A small multi-label image tagger, trained from scratch.
Model: depths [3, 6, 3], widths [64, 128, 256].
Rows from block 9, named by matrix and row number. Rows with one number belong to one neuron. Each number is 128 + 24 x the weight over its row's rms, rounded and kept within 0 to 255. All counts start at 0. Numbers have three digits each. After the name is the row's rms in percent of the matrix's.
# gate: MLP gate (model.blocks.9.mlp.gate.weight, 672x256), inputs 0-127
# fc1: MLP up (model.blocks.9.mlp.fc1.weight, 672x256), inputs 0-127
# fc2: MLP down (model.blocks.9.mlp.fc2.weight, 256x672, transposed), outputs 0-127
gate.111 109:141155126115145124112156159175137093132127130147113158139132188168108131094170102101143113153166124131139127126165142133136164134123092105106098104157109129156116053123131154095123121095125123119152108178134109102136114088118130157157145132128149136109118117119138106133078132135144145086139112143156145137132131153090112096134136125156165112128130131138140083142131140115144113086104
fc1.111 107:156153135178149098116120114151145128094098115126132137142147194108100109086135126131121127126122162146128117107150107115113141155158149102128147151143127172137144178096118129127069102175130113136153131136146113073127132119168171061126122141146108140108151099129111131142106154093171101130134131128103163094124131103162096105106124151107150114105118108139085146123099106142149129126134
fc2.111 107:121113128093147172107126135160152141149138168107086110137151078117144114134154130097120140132137106127076117136162124132124099172117167122160159156139126136115099105160106122125122158100109096179134101174100099120158108130132135129133115112155137131132116154141135119119127110129158097131170176107150146073119146109096133155120128129133157135101109111144176098127154119153127105112147
gate.112 102:150116134138156090130140116135141129153155139079105125146164116189128166102115149134114132122178114124121152168117096149112145131094151131148124131139058130106132097108132156129127130089163114117152150096114112108149093118121126063105137119166112118123113188111143169139159151138096075090115113086156135112120145120116128133158098155165100115151157129153127142116094109116147106127124
fc1.112 102:118103169125106158121127107151066104113103151137179128112171125127126142132128117069130140113116173077115148156147113109088138140097139113143138152117105094125141162133144128171120142097096097080138133118152124101086131174135115104120131128103125144123125141170122105107128102163101117147121120148094133152135170130149103129111145096119100145129093100100091125144148094154090120120139
fc2.112 102:148124144179091109150142095168101075137115118130148176158131098079085136122145064105107145127168113118139133091132128158152157150151123079148066148122157138135120110158133124122172121111118117110140139108119117155136141133097157172118116138129151158121112122127112172096128120138146131135115120127135124105135127100131124117168144080174123102093109120137157140120148118136097156074149
gate.113 109:121073146118145122156156119176113117134160117124132102137175113129110160101168179091128117145128125092119122063084116134146161089116130110151082142129140120092116143141099177158133138109117076082165121112096094122161097115091176161115161144100134112141098158141153122121145166144152134074098129101115138126099168126130139139090140155115165134105106133129169122119146161170133108077113
fc1.113 107:164154145123169131136145152087124153141101150128137146142108103137149132174112105076066145137122128151144135143121139199146135124153120103130152109122110102159121126097135150132142159113132111133158098135131126141105116134121128103129174134131127149161087110111179146147121130133094123120120126123119134112098138071127124145148132140112120128124171134153094124144103139129126128104115
fc2.113 114:150123136066134171084137114137124106122093135100141106090123155106163119121126162182145130135138117143101144117119111110140091098129141159159141129124101164121116121106082091117134106116115122119132080131178137112143113109134118145126155140133093099101129158131116135144114110109144102135113110130124148111097106119117164099151130141136141115142112148106119127164131127140095124096148
gate.114 101:145115100128095138122091156153099122126115134141108107133116139094123133118148114147128138130162128122083104145119109094143132235100147117119114122116140166109145115151146130146134124168102143126145153126129114129109127104104138143109143142069198106096130179151114115118129104079100165123112109123145138125140110082112122139127143103116129167131093113111197133140120172124095120118118
fc1.114 100:132135114134142131108109140118130147173135090144162138129123125168122124137107143092134138108105120129121138137135107121141097138147169099092172158109170144146152138089142077086141112137121089153130114125125139098081104140121113124160089101089091105196154138130057139183150103186149105143130171117094130143150154154122092132140146108153129094082127136139113132126122156132129110166141
fc2.114 099:149112103105116132130100128133139101205085123129093121140121148093158136089140097112145135105116116138137122116150166130112138116124110083189161100128141094163105127115119122118126090103145115129136132128114170124169142133106172083123143175150076136168163145130106105118122089083120135144124130132166117112140164128124086104123142084124111128150134159132161126122150107123128139127163
gate.115 097:151191108125129113069106142105124091158120137108140129130155129123137120143099163096102155126163098127124105134138152111115102121133145087135121130134132142141140133139147166146157124172133149126099123159119125092170111157138124095141162113104153126142113098136102101129090116164139130112191115162154142123105138184135134122102157093125093140132135134113120125121081138133129140085147
fc1.115 099:135109124142173132106091147119143155143084148106087158140139180104121117175111134137145132156115113158151131109087087119124109114080164115184118133127113091103144147158086155140122124133133120117121166133144128125111142151165137119143143151136120066148130128141125117166143166151129142155132138158144127118102153124135145112121161138115162128139108166141115116121175102095137118148131
fc2.115 082:079160091126134099143124146120119113134151166133121130135106166165151136130138110151140131149161128161152122146124149167161102136098113131093136163123131146115108085102119173116111139152153160128147117140195118179134144125108116138090096147171123120117115136169130127134107128096122133095126095174122144104150158147130141125143153140100113142168103144126109120085076135122177161147119
gate.116 100:127148098093150120166090122122155230130141118107139142097113131130164117119111157097128169158203097144142074145114121112161126161136147100137152134123132148147158161160112139104125135129103077124103132167140156131130111145154099129108145074110136101105135128115159108100162118138119145106155155137119167117149148160109167143122127152123126129124113082117173108135117115146125140090118
fc1.116 099:098140134160134142129126146119125120083154147125141144140151141131151117081140141114087123174149143112139134135117077136112080100131181135171119173124157171125127171122100104141157142093124092134128127129094103167161145126134117158138144095099139146153115111131132101183118161133198121137130128098109107092141131114139109119145110134143173155147117101108179126133105157136110101169095
fc2.116 089:101113165137121158118116141132135127167136123119170145113087118129127160058137126123123146102128141127111088117108105089109139117104107136160149148115113128133135097139104136080147103109077164139087102125084133122164130152129132122166117145112112103100165117142148134096120150100146160171148142113136125117171126134113103088174102124114121127111187100116106118127144114084116139113121
gate.117 097:148145075187141168130137146118121064158134132138077109134114155131125114097113111109094146131109114135087134102124129091124123167124101144136116124097132141124100152199114130111133141111129137192115105125097122133108161124135153127134124115088133122136111182110111118126122162109147133118132101093105108176123097161081121125118132138124162132143124173078139108112105129101123092129122
fc1.117 099:126088153118147145077143137111130088114130129095080142130128148142150104090142113121143121138148125065134124107140127112147062125183122146163114128098137151200124153114115144115121104152122113138132151164134202124157151123129125105145111121148160113137145122131099104125155173099153070140138099158110105107156126128140154120080158154197145128140094114089137112110142100089143140121132
fc2.117 096:100152096103154126112141134146146117140164148172097103144141131169104110116140147079101140109114137117072125111136137106136127107118140099146130155114066142114122139137144141079155114128132176129096133166116124142141156146128135105130118120140111126145176160173099139147121100119099129170131095165191109131151180141138133171112155162108171089108140149108140116088149116177119110140116