{"image_size": 64, "horizontal_flip": true, "isotropic": false, "inner_norm": false, "patch_size": [4, 4], "conv_stem": false, "widths": [64, 128, 256], "kernel_size": 7, "init": "kaiming_normal", "max_steps": 10100, "batch_size": 256, "lr_schedule": "step"}
Rows from block 3 of a small multi-label image tagger, named by matrix and row number. Rows with one number belong to one neuron. Each number is 128 + 24 x the weight over its row's rms, rounded and kept within 0 to 255. All counts start at 0. Numbers have three digits each. After the name is the row's rms in percent of the matrix's.
After each neuron's rows are labels from the 100 images, of 14848, where the neuron reaches its largest size: "colour at peak" is the nearest of a few named colours to the mean colour under the peak; "responds to" is what is common among them. Only what is clearly more common there than usual is listed. The data: regions of photos with short descriptions (Visual Genome).
# gate: MLP gate (model.blocks.3.mlp.gate.weight, 336x128), inputs 64-127
# fc1: MLP up (model.blocks.3.mlp.fc1.weight, 336x128), inputs 64-127
# fc2: MLP down (model.blocks.3.mlp.fc2.weight, 128x336, transposed), outputs 64-127

gate.158 112:129106126145111131102086130085122122103133150104179173141143124141119135129123085125147137113118156107115100145139235132154141100108122109154120113098137145117140123173110131089137108144137135
fc1.158 113:123160104107116108108078136129115097150077133126136134084120128134125133150123138138132092102122112134137148119128135117166131129119144122157105145097103189121138162179160134131123150123166098
fc2.158 120:131120094091118149161101123173137113140126113117099155112137126141155154137131078142129129142127136116131136131116057134143138124102151080123128122149108124093083104138142123107125128115131130
colour at peak: orange; yellow
responds to: text has "yellow"

gate.26 091:170150118089120113153161172184084147116113137131129087119142150114105166129162148136107126104152110123167081093113082105124113145100109171114084088100118121140128133162157119167144136126134137
fc1.26 092:125092103164161093133143136127133091172162128125145103163138084132140143156131153115098115130108093101101098181112109113108107109148144119112138172110124159110123127154067144114088103102124133
fc2.26 093:129125133139078171129087138087108100123143119145100121133089157145123141123126191119087122145147138104124117151138144185122100094145148105157149119094074144110122129108141074132131166145098101
colour at peak: red
responds to: text has "red"

gate.223 103:133140134135144154142151120166086128100081124143130085134140107155113158122125158127095148124121113122163090092113097148135111123139118097139124122160119142112100171120126135160151147124158155
fc1.223 107:091127140153119103136144098121147127119137098145107093153100092140190154140134154152128111153128099114138145169107107099151163131121125154124111149136135146116128094109096142131114171097093143
fc2.223 112:148125141093121141107107140113129091139164100135101114133126158141119151098103167101075132143128132095116168158162128143165107124144136122143115118108119154103126119104107125130088115156115133
colour at peak: red
responds to: text has "red"

gate.252 120:122122152126128171090139114111123129116121147107140122145142088198104135129152144118100132123112127108166162149140113147110159136152211128147135120104096205121128142114143119169122182136124079
fc1.252 116:190127121145145146129143163107115161122122125104108139158159173122136094103081145124098091160124135165156083092105134117120110148138134138137189142130133140113150184147142087127139123142143141
fc2.252 131:146123153102122118153132140163116104130117145142100135151145140133153109150130112113135152118170173109129163065129113096140141136152152139118130125120129069149105123090118156100126113097150100
colour at peak: green
responds to: text has "green"

gate.110 107:165133171143114132121172165137126125158107200129140141110080154146150165170134142125097152135105095111151125147091123123100118141134149152126154126150173121113093112173162179121151159086165093
fc1.110 103:120114107134165104178091140129130128143152122113162118084144109126091153129141141177121145129131133102157138115142124121123160132120121122114095128130149114118139116075108117108133089123110189
fc2.110 116:115139094159131128139098104133127131118143098108138160119101091121144134175126149129139121151120109140134164114083116124122131137111149051112123127130110124130121141163104141139160179136143157
colour at peak: blue; cyan
responds to: text has "sky"

gate.147 098:161111105177099133155142119199117124127167137135145095138124156082115169139110195159137102089103132109117128098101112111137124115109141126126115141135127124118112136131079108170126123107113176
fc1.147 094:155129134120097141077088087143136128118122121150098147128116143095124071139132147149128115160112154142092137123143113140169122130098105106128142154134161088128165131127124111135133073147202093
fc2.147 107:160129146146156101129124114159143107140102183158140143132146128131170097152164076118128121092133134133157111111122125136124150135123113112106139106146148123138136125166133174129148145112153111
colour at peak: red
responds to: text has "red"

gate.281 101:099114145117141147085135086125151129119135107117137141129116122132115086113176071113112106142170152133133164156106143066140120109136158148131120112119120177120154158156137096126126116194135116
fc1.281 098:142160125106092177124124172132098123114108127117122114149126121162125152106108127133109103087121124156113095115136125140102142095081165166134107131122149191126133140167110148128147193102184101
fc2.281 100:125128125106078129180112150136104121161137145146102136098124113157175151116152065131112156133106151121139127094128125119078160109107148113105157135153110083116110114114158074152119081106151093
colour at peak: green
responds to: text has "green"

gate.274 103:136114149133094131166173126137082121137112127107140103110135153133139173186118134161134138133106160091127110140089066114130138182136129167105122109131163100111100127177163169105141109141136097
fc1.274 102:122100124120099170130172152080155156114118118122153121154138109092138133092111135090093126105138113197112151143112100129126121096152115147117160111098096125131115110208153160128111140109161103
fc2.274 112:119143154093134083118166172124100113115154125122152120153145161127120124102118147115154090105142144119114070165132178163128123157124090151168147130150122158143137148087168073143137106134131148
colour at peak: blue; cyan
responds to: text has "sky"

gate.190 106:108115145118116092102113110108103132101141167097171131141127120181101096132142139112154120122125125120156150143155217103119106122105171121144089134106129203114133130134134107113123133174146113
fc1.190 109:162170118075117138114093123110158111127109118126113157097135161131110125132150077126168122104173139124129094148123146149158121122121135125156131119096138147128154132165161129118120146119159099
fc2.190 119:147117113096133150178093139172119105157134120100065130092129138137177100152127050120139131124137144141126126129115079146117143111106139100117126123143078121095109120121144107144147132115138104
colour at peak: green
responds to: text has "green"

gate.258 107:107113148130126097123215159161101127128119136146109111147181128132134162117105154119105147136126135124088112132094057123137117120109125161137115124135122124145109102194153163142155134143132101
fc1.258 115:093116124162153101141106155147101127142123156122103146137125128161127126127120160114125094161091147101122100105138175087100125133070112095161114148131105138126109114076115142159115130144125119
fc2.258 128:151137105133128162132096078128125138157142114124087123121103132123123115145128146170126149135143119140124189110110078109164120134115103114085112121113111131128127126166099165117129142140119116
colour at peak: blue; cyan
responds to: text has "sky"