A small multi-label image tagger, trained from scratch.
Model: 2.76M parameters, depths [3, 6, 3], widths [64, 128, 256].
Training: adamw at rate 0.0014, 10100 steps.
Data: trained on regions of photos with short descriptions (Visual Genome), 203450 training examples, 12.7 epochs.
Rows from block 9 of a small multi-label image tagger, named by matrix and row number. Rows with one number belong to one neuron. Each number is 500 + 40 x the weight over its row's rms, rounded and kept within 0 to 999. All counts start at 0. Numbers have three digits each. After the name is the row's rms in percent of the matrix's.
After each neuron's rows are labels from the 100 images, of 14848, where the neuron reaches its largest size: "top examples" is what is common among them; "colour at peak" is the nearest of a few named colours to the mean colour under the peak. Only what is clearly more common there than usual is listed. The data: regions of photos with short descriptions (Visual Genome). In brackets: how many of the 100.
# gate: MLP gate (model.blocks.9.mlp.gate.weight, 672x256), inputs 0-127
# fc1: MLP up (model.blocks.9.mlp.fc1.weight, 672x256), inputs 0-127
# fc2: MLP down (model.blocks.9.mlp.fc2.weight, 256x672, transposed), outputs 0-127

gate.243 097:492463529548482466531544584505437522478467452457467491459498456512443455523518465495507475471456491460467530525512499481546531539491578536546500568526532519464426494574532558540463501457513549476501505528508490453516514519503500473393487505492524557501518553464482487473531590587520572564531540515498527542552558480487489451457438522506468502535475566512512473583470463562481460493531
fc1.243 099:472513492486512461526541520482482507566455518498521490584442577552496567491497515448504528531530486553551436476485518516479487535549518483532523563489512543512512444495480542397506529501479474539555530475574499433483455540466429587552566428532465464423456479500496567551505483501445493506519523484557534523524564521556581487525425514551473529470490546441505540551465564510466493521545
fc2.243 101:503470488531404493561455592538538448545519524547489532465452586448418468526471501455511535489472458504518463570445520527530546538511478534447522569537602496471495494585547453490455472434538561423510485478482357476536548462434524506531454532522489480495521505542476536465483516440435551465512517469527477521491536507553508512441557511494457482494514539422559411558570456429522509526508
top examples: text has "sky" (32); text has "white" (31); text has "blue" (28)
colour at peak: white (32)

gate.106 098:449508526465493503563489560497476542499492435552518507527479452504519479462510474518485483440503449539591542455538473547527479539532528467526527452508515535506518554549500481464544485560446517476594504556493506543538406540466559443449477494480491465537505507495519453490579510505519467505500437501473404465498450492473467466480525521531469425535490462486533547507473533550515477474494
fc1.106 099:475526515516475548541479528437478463511498458533433553490490546509514508539521493444510437543517529588501489467430489496515544581585511522557462505548472522525451525553478567467393532427512496530500525512489495521470458430440541486489488510506461523506497453463467500534555422442488484482523505463507477428549528532534562499489513536574532487521490539476516467482540518453505489490494
fc2.106 098:550534504507532416492482555589415441526508587466483456503509533478434524553468480496442461457488532479550485534480479497484561524594543590478489443505605503531505496462504492536500554493442443459527463528518457503507479558527480472487475469466548544477456435524561488479514534515495490471473524533452557495504487500505428545505480523560478429540480487532487498467552554512542494474475
top examples: text has "sky" (51); text has "blue" (30)
colour at peak: white (28)

gate.282 100:448563437494498490518491517510506535471521511473503489535452446530533533484424499549527457511545474520530487467512591484535458452501493469427495496478462424408559432518513515477468475506532536533475536523545496439440464511501494450490517530541500556509427496491531496522479494543616504571458536450507547524439555611458489502475498480518527454480497522564469539470551500541429551554563
fc1.282 102:490506491547510525502511403460573454452520475503564513553464447450478552500565551459418531462520561462497521461462407459507554511590496488513545466521516617495527512457600486450504468519526496465479528513496523463482474535510539563482430572547517475500413564497480529482479521438532539463506495442496503402488496525448566502528497570469455494482527456533503538489460449488495571486453
fc2.282 103:555472478418591494470544498459548502527466487511504503537485520511502432441465527425461496475513530469511462495515469419492461510548460502590479496534464440502419524435429527507518459483510460593449579505431444422509477576466542525435512527547510457553536543484557549479491467510568503466478482474570504459486539533534468490500508490476532556458522479500472444472480487484418525493540
top examples: text has "elephant" (26)
colour at peak: grey (66)

gate.416 104:412461553574470487435522539510439473601495585563489474514563516546420450467538480496486490535499526528417502494458555540519517537445515560534415449488485582426537415573520444504474501545469494444533435509465535517527565559486488528469501514518441478536531481455502535521454519497438503498476582484537584468487569510557486494428534452476454528557475509522570483528416520558524403450504
fc1.416 105:525486473515570467403488507539495506464530491403621471445521485508455462526505510487526548523527518472473518540482471517490501550458446410503508446537484528568497459492532529546517495526491439485442466504484542486484482507488534543517498455444478486534497511570432539597486523512503480544487462541476522494544537591434479542489457458490560495540551503485424524452504564493493478525442
fc2.416 107:520496545518481472491484481471455477542471515544480558564469438483543501526483395587507520553502420469523505467579497524459476523470481489527544454438508497467499513493495463485523562529471536591510465487439520470423485474561503523512486447479527530545474422439474537512520545456538457559450479523539472494490490524534488524421526416439484457452443424589581535574493533540504476470438
top examples: text has "train" (28)
colour at peak: brown (61)

gate.262 111:430536538495448588461478487572540484488473529504498557474442506518485492475468557545518504501449428480534509540595447501521509529478535475468443524494486520498464519487501513571553515479514512510462510454528544488453539523512446557574479542468596475547449450503534508425428502458513546554466505589516537385508499469450443567535484529489489497437548489481498521511455476568484480498491
fc1.262 111:531518541475482513529524488496465508551447518475551516549525483543519488484475501544466452536442430500541440445510482577487519412603492535525478523475522539505491557488430470493485495502456503500500499549498450517475534491509556570445496540456524567512465521544468538425512467450527525456541452462500474452563513455543499473536536586548470514469481515518498597479477509483479487511518
fc2.262 108:394502484535491488478513536543459540510510540499471546480498453485485485535489532568569513485468442487474541503465447456513503545532539469440519505494535392431498429521504525474437462494491438488471539398539494587493510463523583532537512546449493503561448526510479507513452479508517467543522572500473573554568444569627537461404436436479495506497477448453558534502481496501500487510480
top examples: text has "plane" (38)
colour at peak: blue (26)

gate.449 100:484491558495590527478449543499497540473419508479526578482518534523467512555559457481554502444525497520485405529552512477533475415512482450459529483434454524498439463500467469503464464502487529497510471476478473450543525487556523516425594473487451488439504467497530531506538523520502578470492485441467507530465489478466544557534500572480496495539498577521489427428504532484452497517472
fc1.449 101:561506488439459538476460531509448539496451577461545542477464471474511476500570445502530474436526497530509497492486579506467429508436463508527501553498511509503575459344483521481496477481429496491468503524496498466492447479542503576498534474534483467493549529507478463504486530538528437501576514553447535510535470465542512499494487459586520446552535544500533417525470457483548475553570
fc2.449 102:485470503478475536458499453431439472456486504521503559512560535508524522392484625490587532467486516453487431481482536428482560475513500448554482527528455499626446525476580493543554470501465482447445465510472518473549519528546458491520517458472450574489490491491536393465498455549566478454538462426556467499531526527476498475489422475571557582516532576505534482526573457537453486512468
top examples: text has "sky" (50); text has "blue" (37); text has "white" (29); text has "clouds" (26)
colour at peak: white (25)