A small multi-label image tagger, trained from scratch.
Model: 2.76M parameters, depths [3, 6, 3], widths [64, 128, 256].
Training: adamw at rate 0.0014, batches of 256.
Rows from block 8 of a small multi-label image tagger, named by matrix and row number. Rows with one number belong to one neuron. Each number is 500 + 25 x the weight over its row's rms, rounded and kept within 0 to 999. All counts start at 0. Numbers have three digits each.
After each neuron's rows are labels from the 100 images, of 14848, where the neuron reaches its largest size: "responds to" is what is common among them. Only what is clearly more common there than usual is listed. The data: regions of photos with short descriptions (Visual Genome). In brackets: how many of the 100, against the usual share in percent.
# gate: MLP gate (model.blocks.8.mlp.gate.weight, 336x128), inputs 0-42
# fc1: MLP up (model.blocks.8.mlp.fc1.weight, 336x128), inputs 0-42
# fc2: MLP down (model.blocks.8.mlp.fc2.weight, 128x336, transposed), outputs 0-42

gate.291:493540504496449488499475477513502491529489506488532455498508494498536484507456465489502466490534503503500473536484504481525493505
fc1.291:499493509472527500453469490501500495549517500517505498555532490498493476516522513478491474511533466485492515489470486455464537536
fc2.291:504475493520552457483530530510474491499496507468504531515436510451502493462531502492498499494498518487534501505481501507533512487
responds to: text has "blue" (35 vs 5.3)

gate.239:514527524495477492547493486507493465503485546480479464467498518487488528480496465472519501466487537532505464538490519505510529491
fc1.239:498516515521549508493504550517479473526488500500487531496486500484498570511550503466480494501526518487502485503529549519463505529
fc2.239:462475494498520452508503516516489498495507496509493526508438529506529513453510496489557524463494493512532482461495508519530483484
responds to: text has "blue" (32 vs 5.3)

gate.0:517489513536497495551500486532509520506519476547521552496550458489528449506500512481472519529492495502464497509492492485522464503
fc1.0:499529448521460476490461478508491519497516522490540530486486517540470460501470540552505523488465555532516467504479513496499501509
fc2.0:534497509480515549494521500481495482480501514488580483511483510463472500464483544540498500472500489501487539509477486503508476521
responds to: text has "man" (26 vs 8)

gate.311:524485443502484485509548534509521496495530516478484488495498496502508479540486536471570521515482526514489486493505473549492527442
fc1.311:505520517580519478517529537484489501471483477463488514441497518474508512486498459511473461511527477481495528506491476523537498482
fc2.311:440506502524513526508481471514501488461489503532483516510482500528469508509453443475525510534543491524506463488520498489550485498
responds to: text has "man" (25 vs 8)

gate.17:433517486459453509486505481515516494499500513529510508473572489491551526442486525480562519507469507485507473496474503468521487492
fc1.17:490479525510493539523504516501542503509505480515480520545460509518490490470454468525452495495521501484499519508492496502473466540
fc2.17:481492508527479494496502506466485478490503512474477549464540546492490511493515470458559480493504504509495507495521480471499492432
responds to: text has "man" (30 vs 8)

gate.301:508500496499451467471501499530516466522483503501509542454496477504499460492439540451495513448492521490481487513483492515540459502
fc1.301:524517495473482512474473519474480472524483541474511513520500513517476503504513516529549543474476505499518536511499538489499479512
fc2.301:475482496547539494503527510511479501522491489493510523509499516484534482458505458502462511515510480493494476509551492531559496494
responds to: text has "man" (25 vs 8)

gate.73:519516479487500514532468486559532524499521516473495471445485478519542473510437478502464481514516507515470468494471490500527478520
fc1.73:498497489507492488496508488473543524505487484508481434499483508503526512506469446519491489494574495487493519530514526521543522504
fc2.73:469516488509473562517528482485523486519508507533481484512511494558466465521456523525484523497503492526503502521486479464514487488
responds to: text has "blue" (31 vs 5.3)

gate.221:504480469457503459533494514525508469478524500472503484473488470517545517514485498470526520480544509493482482479488548513501488471
fc1.221:514478494459485484544489491456529479498523488484487491470490531496505442522493565470563515470514536515506486508522471496527500477
fc2.221:556478505464504499564509502497506500506480532477492504513513513495508495481538526506472515470497491475505515525495500476464486509
responds to: text has "man" (37 vs 8)

gate.235:510528522479499495499474527540495506466545512522500540498485525525534506482499500527470489518517481522491475495481513507505490516
fc1.235:527501465473510508551552529484495458496477484540481521464479516495547478480542493499506516506491497509494529546477502523493496485
fc2.235:508482520542488501500500517482463493465517513475489492501494505450502501507519474508527476462492509502499530488500514483519489453
responds to: text has "man" (39 vs 8); text has "wearing" (29 vs 4.6)

gate.33:497507516471513464488505463533523475499514518468539518462481450535484490520490494499497462494534506496465503514515503510506462499
fc1.33:464517504509502537516495543480498506494512477479441508560497499483514526522517485493510479505507453513520513503476541519469507509
fc2.33:514517477574505457430520518504453503497518482478473513508500470504465516537553480470460506526496502530520466493528483503505528490
responds to: text has "man" (25 vs 8)

gate.44:500505510524502503504512503516529476495524510474534544494502488498496522482539501474537482484465479482503497451538515541513533543
fc1.44:461466508461448504513497482489484514550500499541507516518510485504489483525494511506517524502490524456480496524519524467493507535
fc2.44:485488510529473499490518485475549475497494494483498514500520494550490500468486544481476488465503515456489510559469480469507496471
responds to: text has "shirt" (33 vs 2.9); text has "man" (32 vs 8); text has "wearing" (26 vs 4.6)

gate.152:511459557495538480486493516494510490522482513496523458502417503511478488484508496503541498514488501479506520498480496532500496471
fc1.152:509479495509546493492521500455524496496516503534461528527468527470499480508474514510506453457492508533432525495454490432502528502
fc2.152:521498458499502504523482522438495483452490481493514477505520526506492481476487537546498497448487472533518496515496474484516481517
responds to: text has "man" (25 vs 8)

gate.293:520545517463527464533498484522499523492520489514529528463531458514544512481479496470535492452515484491503473491498499481499510449
fc1.293:481462515534540478478498511495509547506526508455462525511516481500474510509537441500472490501519480528492518506504523509490546489
fc2.293:444455471573526489497509502509494467522483484499514518526466502536514527478472460470518505509478493532503470486513474510531506460
responds to: text has "man" (26 vs 8)

gate.75:512469457504466471456511467490458468522481482464511525489476475460564538493486472565490541472495516482509541482485524460463495512
fc1.75:518520470514493542515499464484478497542530502545535497529523492474502523479535482501489502509519464451495521475474497529480494526
fc2.75:517521528523495501478467473505525471509495480497489476494495503502487513547502503478491464509488530512481496527492493490491526485
responds to: text has "man" (25 vs 8)

gate.156:504483503463511551529520486497524455517544517518481492519488483486495461511507469515483475529486445479479455462549533502504498516
fc1.156:477466459499501508541494476481507499527448552527504502518521507480504486505496464493553503502480480488515496532452477463535512521
fc2.156:456518493498474497518494507464506509466504504502497499477542521478519490465475528542517494477519495471508534459504544535472463517
responds to: text has "man" (32 vs 8)

gate.214:444476499505513484522475522504485503457493505492477487504545464480477496516486496511516503516469512531474504509509490540498522554
fc1.214:494524528470545494471544518524556522467512480500494512479545455495502496515490532516475494513543496514484458517531489499499482464
fc2.214:517472517502496512525510483506478503502485520492537478498510512485499535499511411482529501532503504516483509456548501513472489491
responds to: text has "man" (29 vs 8); text has "shirt" (25 vs 2.9)

gate.59:487462521513541451530475490511546495461510510505515487451484487501504511488529496497528508487540586492518496485494531558506462495
fc1.59:551469499474503477534554493511518478494474482512498516499523481489510488515498541502528502497515478504484502470508522416498489473
fc2.59:520473513502461500544532505515514518492510540501471513521478514500532479474507547521495524468522490445490513509510503484517473511
responds to: text has "man" (33 vs 8)

gate.83:540544502475503496497504515482503491548516461469508462504481500529564492550500474504463486520512482507486506512541482518477533494
fc1.83:499487491538510479561508485462510486473496501488493481477506465482526486426539488459458507459481486547532498506547511540516506502
fc2.83:484486480463496517498509502493484531508502486497516572500530485491510513529517466489515531501526494525500487514488470463493510513
responds to: text has "yellow" (28 vs 2.3)

gate.121:519524487510473513521491489539533537477518461493490460471518480519506476505453471538491500499445519482499498484499524522521466537
fc1.121:479520467445477509508466485489489533478467553482533488502501519508481506463456494478512504462510530500496497491547542491521502470
fc2.121:532510497503483545503497485524508503493490518491496471490537494532484497519479487509459492528490522507466517491497505492513513535
responds to: text has "blue" (41 vs 5.3)